From a checkpoint of a small masked image model.
Training: 10400 steps, batches of 128.
Rows from block 2 of the encoder of a small masked image model, named by matrix and row number. Rows with one number belong to one neuron. Each number is 500 + 40 x the weight over its row's rms, rounded and kept within 0 to 999. All counts start at 0. Numbers have three digits each.
After each neuron's rows are labels from the 100 images, of 14976, where the neuron reaches its highest value: "strongest on" is what is common among them; "colour at peak" is the nearest of a few named colours to the mean colour under the peak. Only what is clearly more common there than usual is listed. The data: photos with spoken descriptions (Open Images, Localized Narratives). In brackets: how many of the 100.
# fc1: MLP up (encoder.blocks.2.mlp.fc1.weight, 1152x192), inputs 0-63
# fc2: MLP down (encoder.blocks.2.mlp.fc2.weight, 192x1152, transposed), outputs 0-63

fc1.124:525473485510449418500507475561566442450575517471472437518482462492524470559491415487450518553479530491483462520480413513490484537465554462526467489499460553510496570470479487501543544521510499
fc2.124:569462483502475551472555505420501481480456404498541496448496507479433482446495566513556520460525473528525513502506520420458468429535455562501530433499552459539470483532561546484412421507470430
strongest on: text has "red" (26)
colour at peak: red (59)

fc1.492:428583487443481456545507545496491461524541547568461450426495521526495488474446492493518516466504525517457487539479468545421457537447463526496496521501464493545545606489449476444456517450545401
fc2.492:495473517485521522453456529458505517515489442487583520567491464528517460415570509492544531456505419479490482508506577494581494538561538506503454507507499581409483463484507528556518473507480539
strongest on: text has "sky" (56); text has "clouds" (25)
colour at peak: white (66)

fc1.464:513449526475454571527560488569520517435534554476530504483438461507490498520461514451465519520485534570547464519479429497512546477452468513636542449480491574526474509472497521489553574499525415
fc2.464:450579456464471459477440501445571509531447444518511510540499512517475497550551514563497556509569475465466543490509506456476455575522505495410501499515508425494486541575568497532454466527447557
strongest on: text has "red" (36)
colour at peak: red (69)

fc1.580:484565457517488556431493490572556495531564499476532542542458480494501551465506518477494519457521567464452506543531559472490502481510436544476499515518558522501481540539508486527444525479412514
fc2.580:534522522465483490569523498565510447514537567460475532522523476518543471484538432485468494490443504527465491487411466566553522551531512489478533535507427550471546583520544481534570555524546468
strongest on: text has "plants" (27)
colour at peak: black (45); green (27)

fc1.672:503509454472491549537543517592492458521516491489463526568550494476475528449493467548560511458504534478506418564453493450490481456437503526490432531480559490471489570493484501518556548513427488
fc2.672:500502516456505506506525493580544456471568548452536525471452495493504488487530495513539505460438482543509529529486455544519526505503452544517557460532490589470490517527529465457503472534522493
strongest on: text has "plants" (30)
colour at peak: green (29)

fc1.480:488470384520533509557427501527462513516512544525524505550472517532521509481421508481465437528513529490570388448522480509484442478438505524493529445542511492448464494498536531450564559412494443
fc2.480:488520596507502501442583521532470510529506451487514506479460555444476461496494458567532549450524591505412556445472524501519544514528486504485561535502491471500532557502466596530526499546519514
strongest on: text has "black" (25)
colour at peak: black (37)

fc1.324:427520503583435453492466503557567511524516466502518488439534512487518556473460502574547510515521489515511529470453465477482500463484414597490521528518481538470521543491505516468478492437497475
fc2.324:501435483474520514601468458512452460499507509522475498527477474424483520463486462445513510493462502464496452613493461556560452581516508565465551478506567518503459520563471482548524574503572490
strongest on: text has "sky" (70); text has "clouds" (34)
colour at peak: white (52); pink (26)

fc1.531:489585512528399519495529445461483511524502479487462495594474472573487492403490505454514567471594518551527555496556471457500547384547472449561492536487531573516461471483517493483561558458535484
fc2.531:495440454441548502422565543515499480467548379445535546470531530451466563551499478545532452451375477479544485511413435545505452578487542519518536481536475469516544526522499458518457492591449543
strongest on: text has "plants" (25)
colour at peak: black (35)