Weights of a small masked image model.
Training: muon at rate 0.015, 10400 steps, batches of 128.
Data: trained on photos with spoken descriptions (Open Images, Localized Narratives), 6.5 epochs.
Rows from block 0 of the decoder of a small masked image model, named by matrix and row number. Rows with one number belong to one neuron. Each number is 128 + 32 x the weight over its row's rms, rounded and kept within 0 to 255. All counts start at 0.
Before each neuron's rows are labels from the 100 images, of 14976, where the neuron reaches its highest value: "top examples" is what is common among them; "patch colour" is the nearest of a few named colours to the mean colour under the peak. Only what is clearly more common there than usual is listed. The data: photos with spoken descriptions (Open Images, Localized Narratives).
# fc1: MLP up (decoder.0.mlp.fc1.weight, 768x128), inputs 0-127
# fc2: MLP down (decoder.0.mlp.fc2.weight, 128x768, transposed), outputs 0-127

top examples: text has "sky"
patch colour: white; pink
fc1.66 [107 140 134 135 124  95 162 141 112 202 139 191 137 207 151 153 130 142 141 134 129 134 114 101 117 138 128  84 138 138 113 143 141 143 142 145 167 136 112  87  96  71 120 161 139 133  84 168 187 148 122 143 160 115 122 152 171 159 103 114 193 102 122 190 130 139 131 105 132 204  77 122 149  70 110 134 155 159 154  99 111  92 126 176 102 224  56 107 139 145 144 144  94  86 107  92 152 100 135 105 126 110  98 101  72  86  94 178  92 117  64 161 120 104 112 180 145  68 112 134 155 102 160  97  90 115 163 119]
fc2.66 [147 106 155 126  41 114 107 108 117  79  98  93 127  59 145 129 106  95  95 152 120  98 162 151 145 152 133 122 112 123 105  99 125 120 135 117  67 125 149 158 127 147  93 141 137 111 129 109  91 106 164  87  84 146 142 119  66 118 147 133  92 130 107  85  90  81 125 183 103  94 201  84 109 126 185 118 152  93 142 155 182 180 121  96 151  53 165 148 104 146 151 117 131 163 134 149  94  70  88 144  93 142 141 177 154 118 144  87 105 129 141  87 103 177 120  47  94 148 116 139 100 167 110 110 166 191  65 111]

top examples: text has "color"; text has "red"
patch colour: red
fc1.23 [141 112 105 124 134 139  84 158  98  87  96 139 118 127 138  53 133 176 132 142 109 116 159 175 117  93 101 169 190 107 120 105 122  95  90 205 118  87 143 105  76  44 108 143 144 109 102 167 146 121 115 142 125 123  94  74 122 124 127 115 195 131  67 142 133 163 168  94 140 169 140 101 101 109 117 143 101 136 157 212  72  93 165 144 111 103  88 130 114 152 176  73 168 115 183 116 169 109 109 100 156 143 161 179 109 126  89 205  99 127 137 121 179 134  73 158 137 167 156 122 126 122 139 140  91 146 120 154]
fc2.23 [157  94 161 149 150  55  91 129 102 116 123 149 109 150 125  66 116 136 115  84  88 136 121  89 130 172 129 175 151 154 128 109  93 134 162 148  63 111 104 175  86 137 109  78 120 107 149 149 133 128 136 127 119 149 126  80 102  47 173  89 118 112  78 112 111 204 165 143 157 109 133 123 164 149  92 114 111 115 119 127  96 153  65 107 184 117 118  81  92 119  39 159 132 122 130 115 137  95 114  84 116 150  79 130 139 150  96 110 117 119 154 122 109 103 122 116 185 192 213 169  96 118  86 156 129 107 111  62]

top examples: text has "color"
patch colour: pink
fc1.122 [144  96 170 157 101 154  71 104 134 155  82 121 109  89  84 148 152 119  90 198 128 136  95 183 187 120 165  69 145  57 156 116 124  91  74 139 124  78 133  86  93 142  91 141 135 159 111 126 154  87 128 103 130 153 126 105 104 110 185 130  92 128 144  65 110 143 114 125 124 138 100 128  85  78 125 148 109 186 117 195 175 119 165 150 152  53 112  84  87  77 159 107 115 104 103 173 147  77 124 102 126 133 128 104 125 115 153  98 131 130 184  78 158 113  87 107 128 170 152 110 181 126 139 106 117 163 172 165]
fc2.122 [101 114 152 124 117 108 120 110 107 156 139 132 141 135 169 148 109 146 127 141 137 177 198 119  90 146 129 129 142 131  76 102  72  95  91 100 111 117 126  72 147 180 100 129 104 151 173 160 145 201 160  95 101 107  98 192  86 115 132 146 118 158 121 121 123 179 186 148 110 143  98 137 136 176 110 118 145  92 116 125 134 172  79  93 140 151 125 160 152 157  89 174  59 180 161 193 105  57  96  53 152 136 143 127 117 178 141 178 109 135 127 116 158  94 171  60 108 146 193 165 153 138  97 146 146  89 109 105]

top examples: text has "sky"; text has "water"
patch colour: white
fc1.723 [126 116 134 127  61  94 182 130 138 173  89 172  33  77 199 132  81 138 107 142 152  92 125  85 164 115 114  97 124 105 137 148 148 105 142 148 168 103 121 100 123 135 140 141 177 158 140 136 112  87 103 150  86  87 163 134 132 129 156 164 113 130  78  74 135 141 130 135 113  92 144  75 103  55 155 157 126  83 119 155 123  98  85 126  64 162 127  81 180 145 198 184 101  81 141  58 109 132 124 117 116  81 146 158  80 129  92 110 117 168 171 119 153 162 122 167 141 148 114  98 160 113 168 111 146 115 115 105]
fc2.723 [156  88 119 129 133  60 132 145 135  80  91  95 147 128 131 117 175 117 131  65 138 132 117 130  83 176 126 172 147 153  90 133 114  91 144 134 130 111 136 155  83 173  98  98 158 169 187 166 156 159 158  80 149 150 111 201 111 140 121 140  57 171 100 109 133 100 155 177 167 120 137 150 128  64 104 164 188 150 194 140 145 143 142  63 110 124 125 115  84 132 137 111 169 112  97 155 143 120 144 105 102 131 128 120 177 151 158 186 164 106  90  98 119 102  79 103  84 144 119 111  37 145  81 121 107 129  70 120]

top examples: text has "sky"
patch colour: black
fc1.463 [127  89  90 150  95 108 141 143 187 131 124 118 128 133  82 152 185 139 153  93 154 142  93 153 163 150 145 119 153  96 159 136 108 116 187  96 172 149  99  97 109 136 172 147 145 109  99  87 152 122 199 118 105  85 192 102 135  89 121 161 164 170 158  59 137 106 116 134 133 168 163 132 187 117 146 110 103 219  77 118 108 123 128 201  96  95 129 131 117 126 126  87 129 157 122 193 125 128 121 114 203 136 140 123  78  87 132 121  85  85 154 174 129 112  77 152 113  71 103 119 159 137 163 126 108  74 184 122]
fc2.463 [129 116 110  77 168 117 161  91  86  73 120  91 132 151 162 137 121 151 171  90 169 140 173 148 106 172 154 115 157 169 118 165 135 176 149  95 119 136 138 164  84  80 147 130  91 112 100  83 122 135 102 107 158 136 104 158  88 133 135 167 111 102 122 127  78 153 168 124 138 122 110 148 118 153 115 129 196 168 129 110  67 160 178 145 165 132 133 153 105 150  81 137 136 130  77 199 149  99 169  91 131  92  44  87 196 168 115 170 139  63 113 173 171 140 151  96 162 165 124 135  48 145 123  98 116 122  91 125]

top examples: text has "text"
patch colour: pink
fc1.531 [131 135 113  86  89 163 166  85 119 151 108 141 101 146 135 125 125 180 131 149 107 174 139 110 125 116 129 134  96 126 165 162 126 113  83 120 155 104 185 122 152 145 122 179  85 114  69 104 112 141 121 134 150  87  58 140 111 147 141 140 169 128 104 155 131 139 188 116 151 122 138  71 148 105 129 157 152 119 159 163 142 126 112 210 125 143 207 103 108 160 201 134 148 244 139 114 142 131 109 121 142 114  67  93  97 180 113  96 155 125 148 166 176  87 114 106 197 116  96  57 105 170 128 126 168 121 101 162]
fc2.531 [135 146 115 150 105 137 177 122 124 106  82 138  85 121 135 127 147 191  89 102 108 133 159 105 152 178 180 139 107 112 126  76 118 189  99  67 137 149 157 200 166 112 131 144 155 123 129 140 134 112 137 125 112 117  97 102 161 144 104 127 159  86 123  65 194 122 156 153 104  66 119 193 157 134 130  79  95 168 113  68 188 125 134 128 113 114 180 107  85 138 134 138 136 176 170 160  80 110 110 162 114 194 156 146 130 110 111 129 119  87 150 167 158 146 100 148 173 101 174  96 189 152 126 120 151 100  33 137]

top examples: text has "sky"
patch colour: grey
fc1.393 [135 181 148 111  83 116 114  79 133 167 140 182 103  83 136 117 148 188 139 184 177 126 117 136 147 159 143  70  96  97 130 130 113 107 129 169 123 118  66 100 119 132 179 111 125 125 144 129 165  98 133 142 108 109 135 122  91 156 155 156 166 180  75 137 106 175 130 125 150 152 128 148 108 127 155  84 167 116 134 181 113 124  84 215 114 150 175 119 164 111  90  93 132 170 107 140 165 127 124  86  78 179 157  64  73 146 107 171 102 134 124  88 156 112 104 165  46 140  57 115 121 126  96  91 154 153 115 184]
fc2.393 [103 194 104 157 184 180 159 107 207 122 140 121 126 139 174 112 104 147 116 122 139 129  74 148 115  88 120 112 159 162 127  95 129  94 170 158 158 179 208 132 199 172  75  95  95 145 138 103  76  86 147 161 119 124 154 112 114 104 117  86 149 108 143 150 105 113  96  74  94 107 121 102 116 128 172 112 146 125 136 130 134 139 110 142 135  95  75  76 106 189 109 209 127  97 145  97 106 145  74 143 129  66  60 158  76 145 142 114 135 194 119 115 105  93 114 121 156 143 158  95 129  98 143 137  98 123 160 101]

top examples: text has "sky"
patch colour: white
fc1.307 [133 162 134 120 124 128 132 150 144 161  95  42 185  94  91 188 151 127 125 152 127 135 116 114 139 143  70 131 205  90 120  67 143 112 137 135 138  94  40 159 167 154  39 132 112 169 152  89 124 131 189 141 127 125 122 103 200 101 121 140 131  87 115  84 131 131 155 121  95 142 136 156  80  95 182 153 118 147 153  50 125 170  35 147 112  92 178  82 111 102 129 117 104 115 108 147 154 108  92 157 112  86 123 138 103 131 118 151 117 134 158 154 149 151 141  83 146 128 137 119 138  88 160 104 158 160 119 105]
fc2.307 [149 119 115 122 118 100 121  43  89 123 110 151 105 114 176  72 114 104 139  85 122 118 109 123 132 127 127 108  96 127 137 109 111 115 115  51  75  74 119 164 117 155 125 132 182  63 180 138 107 148  98 148 191  82 167 107  71  46  83 113 118 124  88 140 125 121 115 125 125 137 136 156 108 113 112  73 124 154 114  96 132 162 137 152 134 153 106 164 116 117 129 121 153 111 120 126 106 104 164 116 102 131 119 194 100  63  93  98 192  99 144  71  70 137  73  95 125 131  66 136  80 167  93  69  97 163  94 100]

top examples: text has "sky"; text has "water"
patch colour: cyan; blue
fc1.485 [147 131 137 138 118  89 116 100 154 170 110 139  75 161 174 118  96 152 132 185 132 138 110 104 132 193 103  75 142  97 103 124 144  80 141 120 133  85 105  75 111 148 175 118 128 149 102 159 149 141 123 162 152 116 182 153  76 146 138 180 149 140 102 108 127 114 127 176 126 100 157 150 141 119 186 192 127 173 134 148 137 152 164 148  10 116 141 152 127  86 144 173 103 234 109 116 121 118 159 150 141 112  86 127 102 131 145  80 129 149 114  97 140 161  65 105 127  87 149  89  88 124 189  85 138 146 172 156]
fc2.485 [125 126 154 102 123 141 150 101 152  76 155 141  88 135 186 128 137 140 139 167 125 144 165 137 141 149  69  87 142 140  97 178 133 145 152  78 162 190 101 167  66 162 162 116 146  87 150 103 104  98 132  62 161 167  95 141 125 117  77 147 115 134 105  62 112 148 151  90 183 141  95 142 118  99 121 144 136 145 158  46 125 134  83  65 134 123 127 171 145 147 131 105 144 101 118 113 140 161 121 183 139  62 119 138 116 103 127 169 130  93 146  68  99  59 118  99 116 189  83 114  78 117  70 137  83 139 183 102]

top examples: text has "sky"
patch colour: white
fc1.609 [119 146 117 161 109  92 129 130 140 153 123 160 163 150 139 154 123 137 115 131 145 120  85 138 128 137 171  98 116 145  59 105 135 116 122 154 140 119 168  95 107 172  91 146 183 178  85 184 159 131  87  96  80 129 183 138 148 167  92  85 117 158 110 176 136 135 121  84  91 198 120 135 137  48 157 138 159 149 121  72 144 120 135 197  41 193 109 140 165 110 210 158 145 119 128 144 145  92 142  98 104 120 134 107  95 118 160 147 147 185  98 181 136 103 147 157 131 166  73 133 168 103  88  93 131  76 118 145]
fc2.609 [145 148 157  82  65  77  91 197 104 127 104  67 131  63 166 115 132 120 106 148  93  72 131  98 109 117 145 143 138 164  71 109 124 112 107 121 135 159 115 111  88 104  69 132  78 108 110 111  95 180 173 103 144 175 105 182 108 109  92 130  92 123 133 120 117  81 154 184 162  90 172 152 141 101 145 143 151 120 153 164 100 175 140  98 186 138 112 141 172 170 111 114 147 128 112 138 103 125 131 104  95 133 126 129 137 110 157 139 100  78 140  51 104 124 109 102 126 165  71 108  54 148 107 123 179 190  69 102]

top examples: text has "text"
patch colour: pink
fc1.346 [128 140 104 129 174 141  99  92 192 138 103 166 147 159 167 155 142 109  91 171 149 106 134 137 140 134 116 165 137  78 206 191 152  85 174  94 166 174  86 107  94 115 165 126 190 123 148 137 107  66 121  60 137 135 157 118 141 141 133 142 145  89 141 151 146 167  82 134  71 140 113 122 121  98 104 179 114 110 150 150 149 127 138 152 144 155 136 203 180 100 189 127 132  82 120 172 180 142 147 174 145 145 119  75 120 145  88 146 132 155 131 144 130 119 159 164  76  61 119 139  94 111 136 141 118 189 200 107]
fc2.346 [ 97 114 120 105  83 151 182 159 107 131 116  89 122 106 149 128 100 124 111 111 117 105 137 108 119  92 153 120  87 104 112 141 116 173  81 189  92  82 146 143 188 125 131 124 129 155 111 126 139 146 168 162  88 134  95 118 143 122 161 131 173 149 101 128 167 163 154 111  85  91 131 129 138 111 130  91 151 108 125 161 131 135 107 149 131 126 149  69 106 216  99 130  91 174 123 144 114 255 216 196  91 196 161 162 120 136 164 124 171 147 139 151 124 132 101  64 130 170 130 131 162 142 143 111 105  75  86 101]