config.toml
dataset = "photos with spoken descriptions (Open Images, Localized Narratives)"
image_size = 32
crop_scale_min = 0.5
method = "mae"
encoder_activation = "gelu"
encoder_inner_norm = false
norm_pix_loss = true
init = "trunc_normal_002"
lr = 0.015
epochs = 6.5
Rows from block 0 of the decoder of a small masked image model, named by matrix and row number. Rows with one number belong to one neuron. Each number is 128 + 32 x the weight over its row's rms, rounded and kept within 0 to 255. All counts start at 0. Numbers have three digits each.
After each neuron's rows are labels from the 100 images, of 14976, where the neuron reaches its highest value: "patch colour" is the nearest of a few named colours to the mean colour under the peak. Only what is clearly more common there than usual is listed. The data: photos with spoken descriptions (Open Images, Localized Narratives).
# fc1: MLP up (decoder.0.mlp.fc1.weight, 768x128), inputs 0-127
# fc2: MLP down (decoder.0.mlp.fc2.weight, 128x768, transposed), outputs 0-127

fc1.95:129144109160171100096110157101110152091135136089177169163167097122197090136068118129165135083172103128139186117122067161142165136091116093154152086155148097055092136137139123119196148136120135114104130101113136119120123063117215137165093200131150055195181115130116116129084132158174105150102124160107159139091116133094072073122139073091095146133107116112089137127100135119175138097122
fc2.95:101125100163092202189140130130123086115130093133125123144152184080122096109146150135164086162095110128110152116163136066181126093068179152138137110111133160111117099087111167134093104100055107104127149151113135136133078153175118152109138118151147133112113078095125165133165052115121187111098119076148150166108087127184117111105154129149113093147096112050146140167072199099195070151117
patch colour: grey

fc1.684:114129054137089125080091153098091132102117124124193127134205138082135137153128142112129099139197132101159102150130110095180102168115165130111125173120170088080105150103154107152109100193158118124156045171106109175149183129105210084147048138121096127093071099146196125109153133134160066151118149113132172149064139126128126109117133183146112122129154098104124099153120157128148138168118
fc2.684:157104097080201159162139083121118146115118119074105140169064145153137129098157117086173137159118154168105155153148152184076112120109102086105113130145044157140115145144107146107200124132148095126107177035190163073169118135110105124169142103116201169135150112137079108142085122132099136156167176127116109121145152087130104144106087125152172080175107165139179107096163159165101137121116
patch colour: black

fc1.96:143101111157138149132110153129119139135123098219182151159141099075108102159061137125147133197172147083149143163048113096146139079127080113180112145093111119155112168100093098102140152082103121130137171119130104110162134090158070138152155170164191133136100093199186163102138081111132149135164090130110121089103089168143151102178106067098133134135091193142140148145197147117149107127119
fc2.96:113120194081105173185118098143100134160135167194114124108109150115127157151140120111124163129145080108134096098148096099162105125123152180146135130117179184040095062135160116117052092124101097124092107136125180058153127140117140103088135097118138142130140085145167105117150164136144100110075133118075110176221118135161110105163158164148122108107097137087124136121085124112161039147075
patch colour: grey

fc1.245:139141146071155124132151099081095124143141118172131090144150107128123147100148107099112144152141147092103160146124109095103092129121153140105117049053121133084090086084194160152124140108114182123119157171082127061133140117138116091125154138165088106138074202204133155130148141063121134116114128136148071127116148154138137206096085124185143165096132165139118065149100071132191187116174
fc2.245:095108139157130126181129158140151165193099138089094083139144165119110150186177155091142213146113125127170097117111130160163107085105152106129117077142074097167133096123044123160113152102129058136158125072140124142106052145144128165123143144146157091197094102107127154107110129134133126122110120106086205143163131102149163122058098145093099154078130072074167102100124162129077121110149
patch colour: grey

fc1.109:173121152164124157116126064132138135125114113081180165079129131118138100112166164054195106171176159079084163151145107187186126123102077148065111131131156106133107164131108145202107109108067135132133136157096087091085142116181154136178111130130091110120104115112094167159139131123121153072115123156071140078123114091126140102175107068120129129080121144100188147091125137141070167125190
fc2.109:121174141129138138091161123191133178140129120136147069171141171123135150059062169117067185097096088160096110136127172111074108100174159093104166164133066111148146058162130075125149110134174182137110092116149094131138093083107098105139103134123164138153147184115187120068116094102175057153111115078153162147138107144073137117092102126153134154136129083174125108107167130145146085133146
patch colour: pink

fc1.466:130102083150126161102160153130112176130061172154186176109163143097152173148123117079113106130142121097149112191190110101152078154101171115116136117114162091162105159160181116146165079207123151157091106095086107120112136132074203139144111141126132112056176134143164078094153118112124080124155183149136108130079085147127129114089151108121078120091112103123132076119165129168103194082096
fc2.466:111100162114136168141116132148156145128144119123097113103153096115128124124125162126142089131131112144133149074120089177120136163176119170160134151096151144113150143093091157147099181060116096176076047122072119135098162151179111094098132143171107089137134141157092126144122163151160172142255225182125123150123155123068175116173136162107157132115157138123154140123141137117172114144136
patch colour: white

fc1.601:152082154166163099173229126152148102129150117184102128092161094185052105145115117165125084178080138139139134207110135103139088155103104101107189145163166148150092154150138142115120148112124165115104182129156150106113071157157125087158167132027163109112155139157106070184089148100139133119128139150126098089117135091106113111081087084126164119092137129116117104118116184144119093150110
fc2.601:133146133121128154117029124103131113101093166084092146186135187137191143134134183086096149147144112149135091083113101166131197164121139103132044136060095102140144160117158119114164065135154126103173113128134107114142200139116102166111116131185161136120057073102207157105123107140160135107133101106111179132084074117152143168180124164154108144143104120143111163100128103080115139139128
patch colour: black

fc1.57:155093138144149138136118172101157140114133141118172128071087172087136096074154092105125113104141135102104132184106151065068117140129089096160114192093134135195100159129142139079178111097154198120122147149071161136081165109096124181097135119078091135118075107089111110091142138141192105168145133145144140136107111103158167118098152115125076085209136160112051161060138135122096104095108
fc2.57:092156128118128130150162156129112113138116132125097087166150190102113096135113165145097158145139083170097152083172142191115093139059104125091120094100123177028097123052137178129121130138154078099189088109161121149108076120178114089129121150164146128109129115082154170136105119161110122121121173154053058109133117166185119152094120166131137147120139109116131028162114100113084128117117
patch colour: grey

fc1.46:139131098113170080168082121140125169132167150136142134107134135083117115144030123078144108118072143102131139118091154123144118163146182111090144162095169163093096141116062075142140144130089082098138135084092103096129069111123141126137144160111156111112118060187105126092196175111131151078131161139095193101119162069156087120151144043175139159094127159176084154123097114136166104147123
fc2.46:148121121138078117126132173124136098155153143166115128130158131122094145171180119200150153089131111119160161077178155079174149052145164141152126127202160145147154121151201131094095124115137125120051123105110111178125144064184175162093140145125167129159115199112093165146146091134123095082133140152182086108123121137144187152141096176108206200167118123113123144125111132136097113086143
patch colour: grey

fc1.244:145112119144116216089094127102103101112142121089111079114129210164111139093160172058150137094091116142119138132093161086126103122129143075037129135133154085088136125109093115130206129120145137102152164124110165149112166100174179076113122135136157146199097131098156116117111172080175119101141173136107142102089125090148139165114157137182163158140136105136146091074138145045154139183137
fc2.244:122142089113200104117078067124111158112160087057131119116100134104188142186103088144155171144143153128158068160190182139139177150131143139164136124115112168154126105082118163115092155167140149108129154110165156115141156127147102104165078114081191202089132143149123119142122117119062091174127069180120186103117106129104116136113093203092122135099139115124147174101147112117158088069098
patch colour: black

fc1.440:152116153108148136163030129131086106175095154097144191144113079058073143178171049191160102159096151125110132081118170160135154107122126174121126111082166138133153140086110127134116165078109083130133116195117136108074119117124137134100089122098122113108098149198094077109172105141154187159132120181104090113110113121123105102142167179114107126144093129168115076114092138143171096164128
fc2.440:102124136093143166146179097135170139113097119099161128149122108170094164093117172121071180132147088162162112157136101099104097103164106138073166119115133135109119051055118123049161131138120118125131127104070136112175046097142103128095108099174138164126099151179187105103178117120147173115124102117162106111098130129144099132128114113145103159189130060126196141159150137031140108111170
patch colour: pink

fc1.645:135088108135176147086120116109099159079136051144137124100186109100103115107160118222161088111121108135152102186072115093168116134164089097145120156133128113171114111158133118095165120117136154117136107047153157158096121084073157091134116198108104145068132115103150131120061163147205175162119152098109164149086114185139129145090123119122146170175162131154071093125136112093124135112077
fc2.645:113153114100184136183131109102099123174135160077097131190098128146162137098164073079103175127123135107124096116135166176158150180115131148130133131120071092115115178096169175147139103146179118110126094187187153091173109163162132157164123091156163168136043104092114117127127129113127127122177157130160082124163115102127077099159165131132167066134105139142210154177166131169136118200140
patch colour: black

fc1.681:032064072044042055069118124138121158083164087112157185160109118113144150167143173110168072103106131146192170164147090146139141135134103117128190139118152155145100166156119179111156142100087135129120126112090081149167106143138133092137134139141139117172169096149163073146129126144097113158110146127093148150087133133091099159130156090115155142100130073153118112121143119103124099151191
fc2.681:081121099106093133148116158120136126111075181128064144116144110105172114126134119155180160142151203170089136125124179099135087122170156123075113116159129189185130100080139130138153129083096087126168157099101060099139144169131076173125092118118157108120113117163141137112174112162145125142156138159081111093131138150075063094171150094098182090157205162102116085141124162186150100195122
patch colour: black

fc1.247:000039084063042075069071088088095116114132112157135137093136125117164114140114139115119145116144255186195176191168128136158131126130121107105154105143138102122164128122137097119150116127130138125130125129137139136149133082126118127130144131113128103137129137094118103080139092103107133114127135130114127154098159143132105108127135137117119114125124102151124123127142134142131124113150
fc2.247:205125050050156117134107116118085154125110160099090103167118133119127150087111147147136180132066092160135189124134176124115156085153158135157091135130091162151096173178087184138146106134117101139122118098110099103138064169133132136145098128156101165120148110195167094166123133167148150128120157093178094075166095122146219173120138083133189184160138139150123139122149120100124178131089
patch colour: white

fc1.690:114118142146099165179142101110173198136186133103160081126186110138182140080083204044117125154102134148130121130194084154112179072131147103152114103083165106117152140116167088118092120097077087115142112096129154139118145137118138204108125179181171087134092110145137119147120096198094152116123133153097119162122106057099123120157108169179135142160098130140140186162101139133172137112130
fc2.690:131123118158102043095121115164091111084107150108114186127082131101084074208114113164125069108152106158096132109064167102088085153076096109083103100095099143102087089135109103159101112149143132146081106106173111124107159142177090096141147082116122119106162097117168124142111152113128151072094146138094096043178147137106102130070100091154088104079139152127106057078140115136152152117119
patch colour: pink

fc1.143:132169153156127115176145107133105121165154164090173107188077148047091122136126153150123133151131149098127112164102171163137163111148078097123120084161069124113142146043100087100179096117136117124115102104095077111092125183086177141105097127162128138156150159176137160127081102162196152094111126128131137122095122139139123156149139127066143180090151113123105119092190166046172117193169
fc2.143:135102118103075132117159115140157127143150149081190090111091174181093090117110065155159117082127119151112099157152119096141162121120138158175169101177141077097121124170159112094070153151147160114173103101180117134178091113192143111132141110052109087077157128098216133156121117140082082108156122145113104093151130114130142093085101116118141060125161145118143162174060072110141167136166
patch colour: white

fc1.5:090135100161138160098066203141165164190145087163141144137126132069104117167161124096156138082156101193132101172128095134156100160168120150141074159102120140121084147089116123150100153195147130127129065088105162104153187128121112089160077121177128139106107079135140150072124103159150085143115127097097154160144037078106104120117100130154088088126128105098181153141122145127189136161183
fc2.5:140088136149166147148151122099128092105169132096141142190124129170201139094176149126161114151149116126184147168136115172132099131112147125099109109162067112084155113099145152116165099089087151121085174137153167126111139135116191129187103123090158204181100182130109055167072135172108101149148125142125074104118149106120119123123108168108149108176142141157140081109151147214109061170067
patch colour: black

fc1.194:135139099165164118074084109133142142082144158136107121111165182078163130087058135074077149094072147105123121121158127136126109116143091148187122158142164089111183089164066134084095165154118173123140100127163140062068114158079076158163151071098087071177090082107115112091118138092104142169129100154081138154122172081113122104113146116149147089140111124146119161101176140121113056128111
fc2.194:083163145146083165085134110070105145111146090096136115136133160166163095112173116086125027159145127170103113134127117121153117090105142066145132140145105139173142097095156135122136105111164112137086218159133079226128109182142155122095136167151177134061112107121126091152130149137079156170065110109196111071086130191110147126134126144117122181111111075157104100135121108144126148117131
patch colour: grey

fc1.716:148136126180170106162147120062074132159165193241117110132152132161117140123132170206133152130112131141119155140115146115170125104175126104086099119159145140118140077137165155101180171143140104112148148128142117116135111141082158143094110179085079083123134169184113164149095180128132117138135155115096133128124127105114142051059103106109094165167181078088046120114119170134150160157123
fc2.716:112125118139173073178113069118169114150100137117122142190127151103119107158156122130151133120140126175136116091120162172094113065163208110117093149121130125132074089142144168167138153136108062146104106149145075105172138127134086156133128190120144124161108118103207133131093079148113128105153084111142157139096171137036142135129187152163171086125196048141125102156126203112105160121138
patch colour: brown

fc1.208:143136106149174125157172110166103138136124214113083149074122130117046151139166123109107190071115103194115101108153132133124128129146153139144137161124130075093121112088162125142093171159102146149111132083124176100090113095149169107157171137150132094154137110039116160081096082118236107129125105163124145120054129110135156156189095145077136115115131111094097102192128102138137115106156
fc2.208:134172092101109148069131101076125096133096104145116106112129092077168128105124148128095129150141126124055139107136160114112085133129148084102115078117103181186199061139092109092136064105096144113133141151161110070143117142143095142115110110091167147092114150151129102133183141137129083160111129124112114101160120134076161106088101091108108123187118190115150086038141074125161232154111
patch colour: white

fc1.154:136103132167113168168148142127134146154180150181171102080119144129157123129121163102153174112138124116160152138175048083113111154110073119063151116185176091167150140123095145122114150115133145136094154183122093159099152114054142094158086156111203095093067200111082082139142151121085083169111128117157128137113173119119113067104092117092130150186086127088160141071125113156135101114094
fc2.154:080171161085143125121176139099138079118108124078159128161120133110071085107141111162145160132160129111109179083182089092125158103139108142124116103159152119155163100126153125163172184155222168169152126110136085127146136160112099147106096071135106072156121192121084139198123136143084135170089066127156158068163114181122157115071128151134168150128145147115109101131095181132101185079108
patch colour: pink

fc1.688:126148165155174091150153051152092111145136130132154102121132138144031135157070154145145121154153152138130150134198105155159115151090167096103163078140080087155099099100107145147111091189106175136101137114110163118116080070117185075155087107105127130152081170167178091187129129090128129095124137140081099193117137159117126149130125161075168146157146083195121083125121117118111089079142
fc2.688:140181126083085178079096194139150151111107147114134117133157135087113168090150095123108168118100086136128098123088134075094097076209116145139131157092179167109152130148088123067118192107134141106176114155119082176104145177136105167131162164194134086101139118119110171126125140134141125167101146076161182112137053066110121103109131085138090084077108185112111196116135137105141138130142
patch colour: white